python train.py --dataset="telescope images of galaxies (Galaxy Zoo DECaLS)" --train_examples=22083 --image_size=32 --cond_dim=256 --head_dim=32 --layers=14 --beta1=0.9 --eps=1e-06 --ema_decay=0.999 --max_steps=17200 --lr_schedule="linear" --final_lr_fraction=0.1 --warmup_steps=1720
Rows from block 7, named by matrix and row number. Rows with one number belong to one attention dimension. Each number is 500 + 40 x the weight over the matrix's rms, rounded and kept within 0 to 999. All counts start at 0. Numbers have three digits each.
# q: attention query (model.blocks.7.attn.q.weight, 384x384), inputs 288-319
# k: attention key (model.blocks.7.attn.k.weight, 384x384), inputs 288-319
q.5:537445521448484503510487491522468501475476510435487512492527495493481519475502557552486551468484
k.5:499490567519505553523528484569484441596555528420515525528477384545492486470469486515446499458557
q.6:617497592519469574493507483485500555539479541498490543507437458513472465498483500478500439497545
k.6:537583535477508526494511502506495533527509590530522546544480525474499465493498448475560509500532
q.7:436506454488559488530530546515490563498471474623437488604507545578474520450513465438503491544514
k.7:474373379488502511523517629484492451520448486514411465595518457514506474497448526552488501545484
q.8:532512527527470473547493432514489517490503483463524465475489542501508505410517565506487545531593
k.8:446535563453531489486526436433578532461499558473504502479497501481519470457526500484553516540506
q.9:497529531562495560467477533498579482432511563475482495502458519543450475537513496576549555505435
k.9:450507509489532514479472490503486513499449506588474462554497512497504510461521434589514456503535
q.10:518469463472497570419522528515483527438511487566549480551482529574475494472477467547534460503406
k.10:421465462482482509498497560482524516498538532488462440536540520542549504564478479461488541553522
q.11:557563590475484479520500533503476553498535545492557448438544513430448482469523545485465465499512
k.11:515480457470480559519490470500487463490492567492585559503495498503488500490535504575457528478509
q.12:557470479520506511469471490475480470518495542545479470569495523490476529539554468498442542472476
k.12:483493530541565464566511524456492462469559473469488483562496508540486499506552544548467496515507
q.13:524476507464486505427499437505526414445524484577531494578493538504492515554473445594490486507476
k.13:488520388534490519448561515511513449535452394582446487518469515441464492508490512506518493525500
q.14:456538445509499549469478562572493526462492496528519446570514513515529485469501416538537553455488
k.14:467458427464463503530538458458496478499518457582552465542440487535492513560509525533488521519429
q.15:503457563550501495518452466515501468491580500426521463446481481511479576546479557499396440536420
k.15:544506566524493513594528511491524516478579477427551520388532498449461505498450489501499491493563
q.16:577530436531536512515495441505502475438490499487537480505527525515493457514590531478499446535442
k.16:552545542515523494499476510427479558518449481506532458494475511497488447545551445554531501569549
q.17:506535478510630521473462545506499435509498459554515550492462479541457517473574454471452424498509
k.17:537493413528539557485476471433486502543480477572504548530470527539533526428443554543549505536480
q.18:473532403515514495514533505506506522445487503527531466531519488569486471495497500547510475478387
k.18:587453475508498495567466517452535512525501455539428478584499568446562534544516431524478545596462
q.19:495508473548554465528516505476475499500507496527445474475513594478470522471558594451455509474530
k.19:512530552557485497561473442532469562531486544547473496460484425488495498478481411508502484489435
q.20:449485546518446493526446484555510438510507509453467450441522477419506545519541602487467473424524
k.20:486502578485483469521499494526542503499535555500547615470494429477472561537515404496516474458535
q.21:528452512451547523513456496492490493476539533539521495429439477502530501547505473526469552473541
k.21:450504533473487520483493444477435493428527527508466472491524500491524412547542572463447550504498
q.22:485480497490532426415469568489448472496508514514475534596441529482468574471490499482479530408495
k.22:493499493473556493546532487442501459502518496457515429536424557455470492426504462511509476505461
q.23:498490509535563532496458491492541484452535525482572546507496484448553518534546543494488489419572
k.23:468547578498532497481502542513465520472513457438523469526424476518501555495524529459545490417506
q.24:493506522502506478484527467490519500482514464453517499527486459520475472505509522452464456462476
k.24:480476548506546544470480485490566497554584527548527526460496444546510558513493476487615514438518
q.25:499431549429461486471478511468500501545529563421440507473551457435522505452492565562501490452539
k.25:497550599530510520498510529592522421498548532439596570420583489523499489534472464522450545411542
q.26:537503384537545483420518556411551528409464500574428486534534514610488501547474413525503505522447
k.26:534496417542534464519497498432512578523474508555486516544464495526549455467497624507458496591494
q.27:520503562483462534484479500515530452540461475500539424457497456523514471492460567485469465526496
k.27:553490559501576537505489495567430542476479533472576558444472451531464524455551513492467458539485
q.28:476561546514467474474472521483529520470494479509492531568442478507463529481504439447531519514486
k.28:490412478489505518468529541521518478505470418575554405542490546485529481428525502534512553536499
q.29:484578464551506508526570448567476504479506505531454528495514539482544513488417503499478470479509
k.29:470524521503473506478500459453566533530572435449511551511502531541500489488468456566466493559443
q.30:493495428529487455547534451479457505466489503512518510552536511529433460459512507493536464498537
k.30:580454461463456474429485587395458522475466487502497510525516492526499508502512428492506462500557
q.31:512501537503466466467472539440505462461554432507488462482536455507487538474519534491485488482502
k.31:499497538502506528502590459493562562536526545480509580455513434518540555492461459472449502495526
q.32:433520531505504456503452601571456550475483514532507464539557457533500498483504406484466542463510
k.32:492571418498489449530474481515568533479548521500500535502520425568570496491503498479513531517585
q.33:537481465513534483490510511513487476531471529466524489504530443412497484539495414505525557500504
k.33:528518560537481510496452480466513526497508445467511545473496490524484497462507511439483534520556
q.34:539522496505594499458553472467420538489446559440470526435467533498541482458511512502528540489541
k.34:469492555462505531533489528543502529461551476483517502476423471471451444506443510518460499500542
q.35:514503497508497529542523438486501460478474560473510563566477453477513479486522499481487555471529
k.35:512459481500565441458468538509484504475479470525479557453480508513525531528536524481479525471433
q.36:530541555564475483508464516431500465501451495493574544449467461575480461514546460448466459449512
k.36:529537519498524504594594523374556478517523451476438470507483443454556597491476475527459525501515
q.37:494566516490516504537470514512604419517452500516523507416444507506471448463486460457534499505531
k.37:516559529503431509494474526497479527483554514540519444493497489430460548531476551444521526526578
q.38:512501506536455500527504446475430497570516538470418518453468490551508426484487553483474472552523
k.38:526521500441522543544537535429528507532555496446541509531564500590449549547518439504510443467491
q.39:463496545505526522465488492461486533574537500457474558387538511447452513452487538526468518482497
k.39:459480543498516539540583469490517514523525483487518472495526518487443493445513453528518484480525
q.40:496515526475476515559457495495535504511489498509499556443503442467555523489449601518501472526505
k.40:509505553507531483468484516553506528442557508488456483564552460468471482454477438497551501472526
q.41:538513417495474465539514485499532468558451481476459463424453462555493473494558530517516451493550
k.41:549553525538542522468456521458532492444511553456493479435531434521459523545524462542492412522441
q.42:540497462487480517508447460570488546460526479478479520497461417517489498461476486507506469529539
k.42:489452559486499551452514539482460528548521456533521492527473458485493475535547565480512492578506
q.43:435506500500491546551516468503484552517492528497470476399571500537520495500558538529539508495513
k.43:562439560480487482508489434514560436568529531462492501540435545520460509560522501496553493422568
q.44:549484471455515483539481467529510487529527501499526460422543470490507475453451560459484506548486
k.44:521509499546486468557541579508570522555566541445531477508505399512513522486502407471549419515577
q.45:480501435465463560504486490512519470476500508524453498591459510577560505449511446445520505439544
k.45:511484493460397523539480527540524468480428499519517524550465499490513502517518563507528514531485
q.46:554524547508456517496519439524423500498465503550534535478538541531543508529452536487499498481459
k.46:457547390467466511482479504451468513507544505537453501555536482524492495538439521428483502469498
q.47:505543492464505480475501458524507511557485523478546493516479482495540523524477441463510525505532
k.47:463523510503481478525504537450554542490464501471513496510479430517473517510473516507531577506542
q.48:508551465487514540509496522500479532456457519538481472588454517510455521545513489512439522529482
k.48:453435491485496465488555456486468486467456500484550507515458610500554495517513519496466514484473
q.49:533533533491439517523467519509486455519527505454502490493492523560453483484516630478463495527506
k.49:468517482486516522479446533530473479464446571405482459528493515415479528533517486509494363510466
q.50:511509467490534491544499489480506511521512573531530518471459530439491521479408567450461535474444
k.50:503517491517525518519505517464508531528438447473487412590496462508504505514466463491537403564507
q.51:446492572485517514515472479521421478534537564466533491406476495482503451452465642501527498545481
k.51:512494579496498463520539506487540522518544536464459417492524524550503515550452460573488443471464
q.52:543512499507552518438473484503511525466503481519491510538506470490524551519464489468447502458467
k.52:436493465538508487425553444493502529536457535496517515526433565488523452583540476478521504470485
q.53:532490458490538476515523539501516445512459462481520513552497469465484542534488435489418552584523
k.53:436485477496551476456486549469460482471442507481497498498453566600486476467499499435445493482478
q.54:467575523484492466555483497517471535504582520454502517462477530520520527501544573489489494491504
k.54:474403436478424507520514501457543531512468552536506512493514509497409508485517524498505481542510
q.55:522556537463526470492523483504454517629526521401518553460531599469534507458511524470512478502452
k.55:492561526424448495498484524517510464521548531524519427502535532512563501548464432567537498489473
q.56:498540473524452517514482469509529486552571530435436518433470495519485530485490481511533482501495
k.56:498460537503543496468475520531459445499500559524565490534557517491506500462472533469521463507524
q.57:440507471477511442490482517464500480465428506520520518572551544531488516521473403479530473538431
k.57:485512421535457466473529507445434535513504504548504472446495515469549424466548545527491524501478
q.58:546524430512468525564514531523498439533564468553460474556503455493495509459518435502486463518434
k.58:472459566455584504443491491520459556460456481572475487496475543510496479440470489602496506507526
q.59:503518536515503506537492544534454477555547542511498510426496470552465431469473583538504510457541
k.59:504484557522567510485514522495480547560606550431532470455539478513564493529464503548526442507526
q.60:476529523582526434492534489454420540469492488424471452439508493458503472466503455509550433486483
k.60:447466520452562455528471475505534509479531497562456561484486531518502522550476507590533518510553
q.61:516488467472502528467477527484497521458511524488488483570482475455512519509513428469503489501514
k.61:459473471505471471495470503533463499589433545537483491538531567438477533479465524439469572534517
q.62:477489572502570515512526481515493490513497493481496503523515543543454463514521531527453505474518
k.62:472488537491448492543505520473512504537521513471542498431528484517471473621520490541457503491513
q.63:494496503481506497481433452533472529511543436516491490499518467546495516503542522548504467506542
k.63:485455474530492442512508522516527493510498524498471469453472468499523507518507456492537457472517
q.64:455459478535528508542466565466484462515518449531494531500474489606520486531435513492461510524501
k.64:499557506448494479519500460461464482469471530462494505482480519519522500488537603509475549496516
q.65:566461393483506523523494550517500575443439517500493504482447502541490539449490506501431464470442
k.65:499434473535478469448485490517487489511456489444496554437473524533485499491535505516482522506477
q.66:488510534499562498491512463435512545507487542528520478540443512489469477518456528529483478453561
k.66:443528470466504543486476513532518434534477546558496499491458528524476511480458527504493477485470
q.67:483481503424522551506511462481497493541546518553455468522536501484532451506514541456474483475551
k.67:505483541484459527531494550482550503563544473567488487522538419516477498559440444535516440482482
q.68:496549590499450521524433503485481468566536460457549545474488533480518520519537522519552569448470
k.68:540535460445499486500551467498533427582500461541477510564490459475504465498443493531500502526487
q.69:509572477495473538494523475497479454495518525457486495480515466520477498553469533452521517495520
k.69:543535540512491481446524490499542467508504534477529558521465428468480466461465552548477436537541
q.70:547475483492497546521511540512464492510500487547504494505480532487509567525503458528489467498508
k.70:541509497504560526502450458468450481475460463455475519484483512454517535522572495513499523508560
q.71:516506467547483545520470523473521459455516452479478501468514553536540499538493460511501448490515
k.71:479513484553468556493544529571457460518487446485470429490469528523453484503508606497495584543558
q.72:599507470495535502531480463507464501525500514510512487580568490525511510555448424539554492533491
k.72:524454565473495495539490473538484460472428514503531519455519512438545489506465523545450515499502
q.73:502528570449462517482524483481464457574550494495488502543478501518569534462465515472489529464482
k.73:455474575519483488522516524472508509479498489502560493585504516556494486454467476524513459520473
q.74:497514493477472450543518539552500468514465475528549486536483485517478503504509416512414531488480
k.74:401508544507499441522518520518501521477464562533525438499451505571496495500492519569499494520505
q.75:456566544491516508520510470474536524469580513533508512435498454511494511520536513517515518506455
k.75:455468443545507505474542494539510525525466440517479445465510460483478505532518499491534408517439
q.76:495423437542449502454491521512505523504516555519473470545486521529537533491469416527561465525482
k.76:425512462455544493458481467467505476455501509498566493477455508533495495466464567516455547519488
q.77:450510439565482536450512515465531486495564473536503491511495546476487463484521458509462557547446
k.77:503504441515500487484471511493479528468423546434461495456527537548466517465512556496474576510513
q.78:553487531438521469484556505544468463459520568437527497417467505504502440512514528497474515462526
k.78:506516473474437474491540491490514440503512447545463479533522463549539497522501484493493434424506
q.79:515548575500497447461473502520561527481484525490470464517464484507503509518507489545508489533548
k.79:496511488496487530508509504523518523460533513538505472481481491496514469492551439481465441576532
q.80:495526473528529437480438464444530540447474478530529451533452501507483530468546502524528434474535
k.80:484510526467498517508487478511511500498444556477521505413529486524561525547461559459496482542518
q.81:464510511570447505407495477464487565523516500514436465532511480496498479489485484494482510543554
k.81:495464589441536520437480486521495493456482438440486500438542529488503449507507441509501495499495
q.82:564512556539534474476500592451506471503453454561537439543555525510533533474461558503485469486488
k.82:437491508448457562485496522497453453525492501476492557553462470491520496518483485532475570459473
q.83:516519520498504510509497504496480557563487514460533519526522538515523510510548542500493541520487
k.83:513542475522476515414511467491552498545474475496440479544529479559488512500482462529453506534523
q.84:499447435545480441491478554468516492493500505420515503468479501460558509564458476576499517511464
k.84:469494477455470490503487455548482464470482492447554424502484509467479478500514538451448550414477
q.85:442459441509490467534546489489464507510492466574476477547483458512443473541498470438522478556507
k.85:555492482490480502443506492456431538474497514482460474493471476505452474531499503499489564444567
q.86:503507593472523479521534534446516535590510507493495549484508471518435475531464470524509534488514
k.86:459505504524530490496529529483531494529552543570426497557490476446501539482431464474473486504470
q.87:522500541469553500536530512455565526526556486508507441568447452411558458532464493489540476497511
k.87:551481524446549468487598462499464506519476525536471450558531450505543551520498508493432521507458
q.88:526526533550478497544504508523455521501456488507536460546484471515490499499491490516572514472473
k.88:474535531479505499475519475461542532534504534530526503480550445462488481505443511554515459489512
q.89:557477428466499508461500535498526480510496524499562440517480528526522484452503438545478426545510
k.89:461560586525524521431477533523523471494436468474532498444465474475476500530542540489473568514480
q.90:537434448551511548520496443492531503530574480478470459495474422449545484519526485534416444526464
k.90:449468526508488479504522520443482511483484508515523455464491559466518425538541472541501563503513
q.91:524438457543522546501476486483530498453491543482515523456455519565480543515487493478451419500489
k.91:447522500443556486452493538498489519524461565515513510486455494488505507559539565487500552549572
q.92:574510566497565495564476449438547512486468416447490441513461504528504541503469516540470523525526
k.92:525464484555461477526489499485532513537495528460507518516497521543480515475522514523496513527504
q.93:518421488503498469497482486509487484542508464473457476543520501503505492509495521487548463505484
k.93:491488533464503421541552489528500479507466501565573484471460490489507504464549498487501503430466
q.94:534504593453549534496532602480488508525556499487431487495512476482508522489492538515483561484532
k.94:462458536484519501522468485476494521526566498571532523543463550517520505467448453458569475469540
q.95:496460409470495515482535557502446472504475482477546527441548507485521456534552531446489491566515
k.95:478489445503490496516478514540483517536441477481515477487542495491409503512554509557546536520465
q.96:506438461547505524454513459511473503576475548517487531581530481460436452474459462487515541487500
k.96:493517435483558554516497455512525526475605460509436517568519486525484483532447440529483514580463
q.97:507426567528523544535529457504439507513535536480544466506500466454512541436515462511461458504464
k.97:483538394525501551609528549526470522617531567489504498527525467440507521525509498519549452542524
q.98:479537501454502498545516466496572506534463515565457509509501511487469534432510443550470472492514
k.98:523591514527569460531466491444512541531491472505476488559517461659492470526550511511458511471491
q.99:485492539490509513445439500497492441497540521494575531515473489524479484457494456445443576490494
k.99:471419523452545493478476498510482557504522472572466515546472456440449556466443490524538513520532
q.100:464546569492547516583465447527503504518560556451481449490528472507580530514481432484494512504487
k.100:516512512556532526485482479512498512460506477476414461514524476490433456516532522445516477511639
q.101:456442416457464516529546534436481533588512517507493491514490509507498542504502464484507527538546
k.101:526539410452500523491513500491514506469486484480475471532473369490579505535459517464479508530522
q.102:556514524506548479536496499540495500467535503556457506505481483559533468505518459522476448535485
k.102:525458443496439514463522461528513492538512448520491515483498469564496512501482428461484413460520
q.103:487540461495510557472513473495512483489464529520476549511500537387435530439481593480530439610564
k.103:514447514509417440444546457520423488457385497454509528566528502542464538536585542450459527478521
q.104:502515404552497556485530540475485497459405535542499473515481512482513479479499477530536523484539
k.104:456458360529566416454450515475530468542494488518470463438457543489551551524508537481445491424489
q.105:530477478527430499469512534530502564438459575487555481464502490527551466490511490478513481546463
k.105:517513457489437506481488604433494465504508474481499509494564561542489468485558554474424465526478
q.106:504468488535506496499526519524510539496537483452521441497482435483525457532422457522525519533530
k.106:515497511504502413529521485547484451486451483505472524473562481549481486533492526472561488530564
q.107:501513543527457417458483525505474537510499492485576508469501516419575515416531500490439534469548
k.107:426533423518430512483506591510511583464518511483473439520475475521484461487527558511516518531573
q.108:499482454487542502564500477461487557609601442505496608490535495477453514507421486484471481477549
k.108:517562543513533530490525474518466514496528508490537504463452470537515493514462447496513538502514
q.109:506436440526477523542487455519493473448541476462451553544546499516456472530502467523486526514548
k.109:497541537569527452403452410494474488458474496508493462542514477637506519480499475470464526491414
q.110:466484560555463484489543562527523483530542527467450472493534501518520507475515545455537522541506
k.110:546565498503553471515465549486464573501499491461480400492500473518506459507496564502509436513522
q.111:532546346518470541520490461508495497508463539537438448459515519511540472467518464521513479519509
k.111:525443418464546455473503471538489552482461501499445544517441498520488481522563519478502538479512
q.112:483479540575504504484545524494577479560543520500500576527497481555540461429488415447519457457470
k.112:532496466510488482544517565463499425491536525556427527531461497453451465457497408481546524542497
q.113:549482449488481523553510508467510507473404496541462577528450507438499519560557519457495472523457
k.113:621591419531542444479495494486507553496453463460474515545577540496494510545558549460523526537486
q.114:518528368509521488463481562554571538489533547522492519465472482466477491552533508538502502548549
k.114:515495492530506522523484518474477522441456492448460452470487511575514539569531567528445505460475
q.115:524483508538469467498489423537519509508492494460488558460495471506498472547479490503512460509438
k.115:502558480439512467515527427493521462483497500415508451462505493564538459552443538484501518478533
q.116:478518502551479493511455473511502468449470469500478541472485455502475550521538475435518491525526
k.116:501526528471467527511536539522540600552477497466419536479471529491499485510541549568448512480564
q.117:536524621574511457492497566465486435525528483511465448543514473494472556515450506473493512562485
k.117:557556513427471534546503534543517517491472470497530472616491475457497529463471495492490530512528
q.118:469537492521488484424505505528489464538449526485488439535533443543508520473496471526510518526486
k.118:525505395465496462500473519541505478519539538401491469506479477448539591492460514494515496488532
q.119:478553519483494453467477488543562528577583485462471556472501459529445500445470461406537567494463
k.119:483443542499516566509572527541529508535468518459473504504479445509493459458388461547497473497534
q.120:497542522480543507470456560506429474447456506502482558466514544494513488435505552522529500601527
k.120:445486467522468496525504535572523429426539499544563505439546523498524544452544556487519466452472
q.121:519490545572495551583541459553505504558524515440464504542474455484434445533468441489505506449528
k.121:532547526425529552503485416434516453559529488460367514566567455539541439501487489440578521564521
q.122:500536422470516536522514514521504487465444494507475418522439475493522525497560535491465432531529
k.122:624491412510489470470460447476525528445463480528489437468492515501449516483520573440453531462542
q.123:514504560457472497529518501495515501550519496453530498418465482557476511501475437507498543492484
k.123:425514465441503483486472505488541442411529524490449462470516483539432519527473522548494535571557
q.124:496386483518547508511512485518490583433431534513513541487515513510536509512493501444500540570462
k.124:485530430463474468492415446452456460522526521521533484492490505459543496544517484510483510467474
q.125:460529578543568495466522506522478440607507582428607470467472494503531520454462487461541503502499
k.125:556522475464433540551498549527446523515542504565439520483500481495395521524484434496481493515543
q.126:509497462489480536506560532496454558484501469466552542452445476522495487541473536536461552534548
k.126:483566506495543528527478447508493524447457523539440502475549531537536502500479497496489565437507
q.127:480462453482431476451471502465495484528459487532506447446465419510503498499523467468468410498442
k.127:511536404521492537503487462570464511420476490479515500485479552468443426458527524434511563482510
q.128:505435417551507555538547464544549535478522525483509528477517508481447546496437442527501499555524
k.128:484505429560477446535575564546558494452462463419534512468518524493490487530534548478503485500501
q.129:546496454564525576490456528481531460498531475561484487596499460477601472517512510473516495464486
k.129:484561587490476539469485511486487501506533472508489493532540459479527504530469509435503537478475
q.130:435466456450465590480438503520512547508378561507498534433462578472472445490498503467530545523493
k.130:487520394487491508487524562535502522478494517450440563407496564540549490486459520550514440508545
q.131:543487492475545483473597545530457538512461489465490536438468451455491467534517522530514499562501
k.131:447456437505508430458480484491504486529515513564504494583553550592539509526481518484558465532477
q.132:512499475479473513512487518493437505457494543436526444450501520548557542493517474447473485533478
k.132:451481509522414567435474504569478511479522513543542517571515545464554498513488490527545429482490
q.133:503480558492548480471450477494492472493495514538493405488492528503528440495548503492467511509465
k.133:485492494502508504565422460503570452475537417469541485533517497455518476483487453469568453480459
q.134:508508601487511521483493451516509456510499482561481538482581484477512475473498517428453573438496
k.134:461484541496480539491497505510505472529543524530495516565472527509520553484526498570513485481512
q.135:471563525492511519561517485503481538520508480474483508425472479495500488581509536500485523491429
k.135:488489518476523520510510491516499493501448453502490440460574569523531497451460538497513470532487
q.136:504471492459526452495554550455517511517466468542481447493464459576509518496462513512521502489500
k.136:490569538407539449510462447510500538497554483527480457547477520490503511545528460483455505486512
q.137:487569450432500499507522430459547473487501494507515514608467483527513517421478473519430488498443
k.137:455552560450477546562447542480458488483476464530609509541539452425469548534505576413483487483499
q.138:476573508450503499495490409515520450503522462607505462486527496529430488459484532587494558581472
k.138:433555494477472479512524550513479459529537443510498581497502468510489484484481424466511524476493
q.139:547513516476492476527439500486518472538522497477531495512470492483476506570498465521508525559453
k.139:506539519478527525530561455489527521482484519490474545579544542491454524496515496509545462481520
q.140:502433498436460507508482496474508526503474564460509461545492496515534488491461496517485477474496
k.140:517489500517497437494463479467478509531454479519482469471514486520535518537490504509550529549502
q.141:514514523461495461451530490524493501458493487520539539494508512522481494522522502475540466523533
k.141:502484513483477466502439530532561453537518485469528501476515446449499524432482489440514589513466
q.142:534460528555517506495449560527570515484529451397529475479447508455453462461451501534480445501540
k.142:559476450478459480498554536527491486444463521426490456374469581482557480533542554532530462547451
q.143:471488509521504490486511487501528521515544484396478502433466482479518533532523519460577512542470
k.143:504451459456480504547486545529507524512486528468536478465528537472513484492530514526444467420464
q.144:507449524462514509588524556536537493495498488433516512455510465523537512525509532493499538489514
k.144:498444496492481386505523480529477549503408530493461509464497517502480450542494522540546517530470
q.145:544437495490516549519532541504528468591460515393512483475412581490501494550479553500479444522510
k.145:511481432489502531429516500459435476557442504463495477474502513553468432497502482521545510525510
q.146:452505499509521434513507486519540509450538492591467526543452503512489457483511530494476544495519
k.146:501521536416491524566420513500518482558540478478470513515495428468485548498502438507522474512495
q.147:446524529463492467492519413467456588524481511608445492550476517537503402492517450510534528505533
k.147:501521479509502461496458563531466498528501439519513524530517464451434509497499445522487521510562
q.148:551545493532532499498551547562548486523468480377446486417540511479414534471500491487470480494515
k.148:503468485497499471509519481484490486534463535483442538588440503532496387516541529527462460552541
q.149:515422483507519575473523502550462539482488495369591534571534514473483515525552441499542527508496
k.149:525462444458509479499536496540517552472468503422467486446466572561512520499572506513433499583537
q.150:484519495472496523466508538514464519496460479541463546505511480494504487542532542541509501482486
k.150:471518482515514519502430505519573482571516425512472487501520478459502492541438472423523532495489
q.151:522504483566463428489544446477478512520408475518493471468441507544500455496564555526483478516487
k.151:495535480468470523522444496583566474510472526560471491520481497454498522480465473478497514410521
q.152:554464478588511566566557546512535542506539531387520538423506480517471533528477501488495448473542
k.152:456475528565523449524519515497494452487437530483506482464516529521522473486513572461475483539529
q.153:485451461489538535558497529523592581469491476437532568448494499475501488571462483551548499506559
k.153:544508510510552508517549527495538521495445529485513505441431573511552511508555512501490438576525
q.154:512432415467562512486491578460530495480495486386487504493475528482467471481447489504506539575446
k.154:499506446495525498518509496464528505522516452547505447518505506524527460480545469480514471554498
q.155:528412441511480505530547553441484484458507479425495533479473523491526545472572471536564488506516
k.155:521492418502472480477476546423467468519493489523480468525561510510515496498526484456545471489514
q.156:549457502592518524552460489523496526482491548520555481487454478517514539502490474473479486505546
k.156:514492438495541463478524530476447435438493540490488508463517463473467505476537576472442468538542
q.157:452580482494484455522578521446520473478467523508471507501467567494473469562531528515534534532491
k.157:446566492470542471533482481478530466516458505582469475612498409531479486509569518493541533454505
q.158:504508458522508525432515489511496453551430487448480525499458522542490523483518504602423482475552
k.158:459498575513484534515486476489507493487497487481514501506532467465500479506461511529512457440445
q.159:438490573497520471459522470451443478500468446615470499538536570566551474471492469481498553550440
k.159:504572533477444509492484481476533500517554480571558471526571461510426463551453452525461509455491
q.160:505489481511485525476569494492524477426561492527582440504438540438534494477506574447597459535498
k.160:581583591458501455482526448497473473478463464496490451486484511485506522546530543472439471525460
q.161:462450500438576485533492508542518528581533562469529536527589491512449524512464464523578518420483
k.161:408483505453555457506581509549478523541496535428420601509548603468472537511413427448567484546524
q.162:571452449539491442567540558428450512524528520487485494493504488500525486462537500470553421573531
k.162:529533502434455495451451419509553463403532487485503491510531443509516539454508544535389489470541
q.163:513500534536472443497516514488530475467552533520475502447502511479561464447567439506488467522470
k.163:570559577479425535517540529501536494531493514487493513481486484502475527501607547520479505557546
q.164:506481559456491525480538498478428562547416512437441530529489479504446466515558448571526515534511
k.164:474391442538483499576527561553461499509486531486520516408547544491527514502485464497491509432536
q.165:422473421438588430507505477534521450501499520548467537507612502540465455442443433540496565489446
k.165:451485494499526485514544554491454497508511505420434501574527549489469433473508422480538409469389
q.166:475444407516501493493422530487528507489466520492470505515608512537482458503458576518509512444519
k.166:455491492536532505466549495511458468532500491490485489507562490516480491509438447500499523421497
q.167:444412464549486467522487513561455460505319597493516568472509513452462496497562420570521549558472
k.167:418395447528479504428517516535505536538502532511548554432451499467457450503482483535510512497467
q.168:569532543593494533468518470455493517470497540505561481499342487488600492475589543466446470605479
k.168:544599496494422477441491499481524468415480481503512522520482435483529552482474595513438511588508
q.169:535487405521489459511560477462537551544551488437522470486360449534569493508499582517509472563457
k.169:468510468453476508465497493470463450468448448541479496511497478481516485502590553496475513515462
q.170:590503460561533500497515467464553438551491476479468473474456510507560551472535526438497525567521
k.170:514482488563445500525452454497436469499488505508471488566495461458516513511405608533514569489426
q.171:519475549513471537489447542492573516526598528532539496454469534523548542445450585531540390510518
k.171:442555585482480526553471476433559466509496476526439494571494509468496543511470495489462511523466
q.172:436485503411560561517436492508521495498528531552498522553599513497481448517461436539571515504511
k.172:428464536469584589523495522611547555559542522509471499497595516541416448451507482545581439453555
q.173:575552518512468485486544459463486463503515446483531472459402461500609513460483567449479453509537
k.173:579565563553477451448489530474486532430418436511452429498502451432552499488522539456504449491456
q.174:520508412456518482502510514440536462505477539548487520551490475492505464500478458519481489542510
k.174:483458511472474511457464533517506534535479467453476493529521463494477485485513509513544575485423